A small image diffusion model, trained from scratch.
Model: 2.29M parameters, activation elu, widths [64, 128, 128].
Training: soap at rate 0.002, 16200 steps, batches of 128.
Data: trained on aerial photos of the United States (SatlasPretrain), 20.4 epochs.
Rows from block 3 of a small image diffusion model, named by matrix and row number. Rows with one number belong to one channel. Each number is 50 + 10 x the weight over its row's rms, rounded and kept within 0 to 99. All counts start at 0.
After each channel's rows are labels from the 100 images, of 14976 (inputs lightly noised), where the channel reaches its highest value: "place" is the part of the image that holds the peak. Only what is clearly more common there than usual is listed. The data: aerial photos of the United States (SatlasPretrain). In brackets: how many of the 100, against the usual share in percent.
# convs0: first 3x3 conv (model.mid.0.convs.0.weight, 128x128x3x3, standardized in use, each kernel summed), inputs 0-63
# convs1: second 3x3 conv (model.mid.0.convs.1.weight, 128x128x3x3, standardized in use, transposed, each kernel summed), outputs 0-63

convs0.15:50 41 49 56 34 60 45 49 40 17 42 42 56 57 67 61 51 58 26 58 54 55 65 57 35 57 43 42 54 71 44 66 49 49 50 61 52 49 50 45 47 42 61 48 44 56 62 63 60 45 61 42 46 47 48 49 63 44 25 50 53 38 47 33
convs1.15:53 41 49 58 51 39 49 65 58 53 58 34 54 50 26 37 47 42 41 58 49 44 51 25 73 47 49 50 50 48 57 39 52 15 46 45 37 53 51 49 45 49 50 49 44 44 52 52 44 29 54 46 43 26 39 54 48 51 53 46 49 57 50 47
place: bottom right (44 vs 14.1)

convs0.34:67 55 57 53 45 48 54 24 61 56 64 51 41 66 39 40 45 67 39 43 53 54 63 50 52 65 58 46 56 46 60 39 54 29 46 44 61 51 55 40 38 48 53 48 37 39 50 56 69 50 41 45 43 45 57 62 50 34 49 60 54 48 48 48
convs1.34:52 47 51 52 51 50 51 52 52 50 47 49 50 50 47 50 53 44 50 49 50 50 00 51 50 51 49 51 50 50 51 53 50 99 48 53 57 46 50 51 50 51 50 50 50 50 50 52 50 53 50 50 49 51 48 52 50 51 51 49 51 07 49 50
place: bottom right (82 vs 14.1)

convs0.121:39 46 68 44 56 43 56 56 40 30 47 62 33 68 44 58 53 37 39 58 56 31 42 61 62 35 48 57 54 52 46 49 48 42 29 49 60 36 54 46 48 67 31 43 62 60 52 55 42 48 68 24 44 49 51 30 64 33 26 47 58 44 37 47
convs1.121:58 53 44 52 48 50 55 38 56 53 49 42 28 36 47 44 51 57 81 55 70 63 52 50 46 52 42 49 40 50 52 46 53 59 52 54 51 51 56 46 60 49 65 51 48 37 54 53 48 35 38 58 49 38 71 49 50 67 48 53 48 61 55 56
place: top right (49 vs 14.1)

convs0.91:61 46 48 58 47 54 30 47 41 72 37 51 51 58 60 62 41 49 53 55 57 46 32 46 30 58 47 78 54 55 52 48 44 61 55 45 52 56 56 44 52 53 36 63 45 62 64 56 58 51 45 39 46 30 41 59 47 46 50 50 67 64 50 53
convs1.91:46 44 48 53 49 45 50 54 49 46 48 45 45 54 41 49 50 51 47 47 49 53 52 50 53 48 54 50 48 49 50 55 49 51 49 47 52 53 48 53 54 49 51 00 46 50 50 51 48 51 52 59 51 54 48 46 50 57 50 51 48 48 51 47
place: bottom right (67 vs 14.1)

convs0.0:59 55 61 70 31 31 52 55 39 48 53 37 48 46 49 64 46 65 48 53 41 52 51 65 33 50 45 49 34 57 47 41 63 57 42 45 66 44 40 58 54 49 39 50 81 42 51 66 47 35 56 37 46 58 39 26 52 43 44 56 39 51 40 46
convs1.0:50 38 39 53 55 49 44 26 55 44 45 56 47 35 67 43 57 50 29 52 48 46 17 45 78 55 57 44 56 46 51 63 41 49 44 39 45 53 40 42 56 50 50 51 44 47 59 55 48 45 53 51 54 32 70 50 51 72 57 43 44 44 52 34
place: top right (47 vs 14.1); top left (35 vs 14.1)

convs0.103:67 55 49 53 54 49 51 38 55 57 53 56 46 42 52 57 59 54 66 87 54 53 52 46 51 57 57 61 61 65 59 56 45 44 47 57 50 44 47 45 43 62 48 49 41 17 36 48 39 18 46 41 52 58 50 42 31 61 52 60 53 52 61 42
convs1.103:29 47 52 66 49 42 49 64 52 47 52 57 47 50 65 48 44 42 44 44 61 46 34 50 57 41 58 69 49 36 50 57 50 56 54 51 46 48 58 45 49 50 49 51 49 54 50 46 47 63 46 48 44 45 49 55 53 48 58 43 44 52 45 51
place: bottom right (56 vs 14.1)

convs0.71:70 48 50 55 52 35 40 47 40 73 50 47 37 51 40 41 61 56 40 46 49 50 48 46 45 44 59 55 65 36 34 47 50 52 48 47 54 44 53 52 52 45 53 38 44 39 40 69 68 60 64 42 58 44 35 54 58 24 43 41 54 49 65 52
convs1.71:43 31 34 33 46 71 41 53 57 35 31 50 58 47 46 46 50 42 57 60 51 41 45 44 55 63 38 44 46 93 39 49 52 61 48 59 34 56 57 50 49 50 47 57 49 51 52 50 29 26 42 48 32 54 39 63 50 76 55 49 51 58 37 50
place: bottom right (32 vs 14.1)

convs0.70:50 43 60 34 29 60 44 56 67 52 47 48 83 39 65 65 44 65 54 61 54 37 45 60 48 25 42 33 46 77 51 49 53 63 64 54 47 44 46 47 62 39 63 52 40 53 56 60 56 55 48 52 56 32 60 43 37 51 53 36 45 53 45 51
convs1.70:47 57 43 46 46 51 45 48 44 50 53 43 40 53 41 52 51 38 52 62 55 51 55 54 46 51 48 50 52 49 52 51 48 49 52 48 55 52 50 47 50 52 47 48 49 52 49 48 53 49 43 50 42 57 47 49 55 48 51 54 54 58 49 57
place: bottom right (57 vs 14.1)

convs0.6:39 49 51 44 48 38 54 44 55 39 49 35 55 62 55 44 71 75 58 43 59 60 64 32 60 65 54 48 65 60 48 45 52 42 41 56 30 48 37 59 53 51 70 36 49 49 67 49 61 47 61 35 42 51 54 50 47 39 39 48 45 53 57 55
convs1.6:47 45 65 50 53 52 50 63 44 50 42 44 38 51 40 54 53 20 49 61 49 48 46 53 72 53 56 51 53 45 55 46 54 66 60 56 52 28 51 50 48 50 53 62 48 52 51 49 46 58 52 43 76 48 59 43 45 33 60 37 47 88 57 46
place: top right (69 vs 14.1)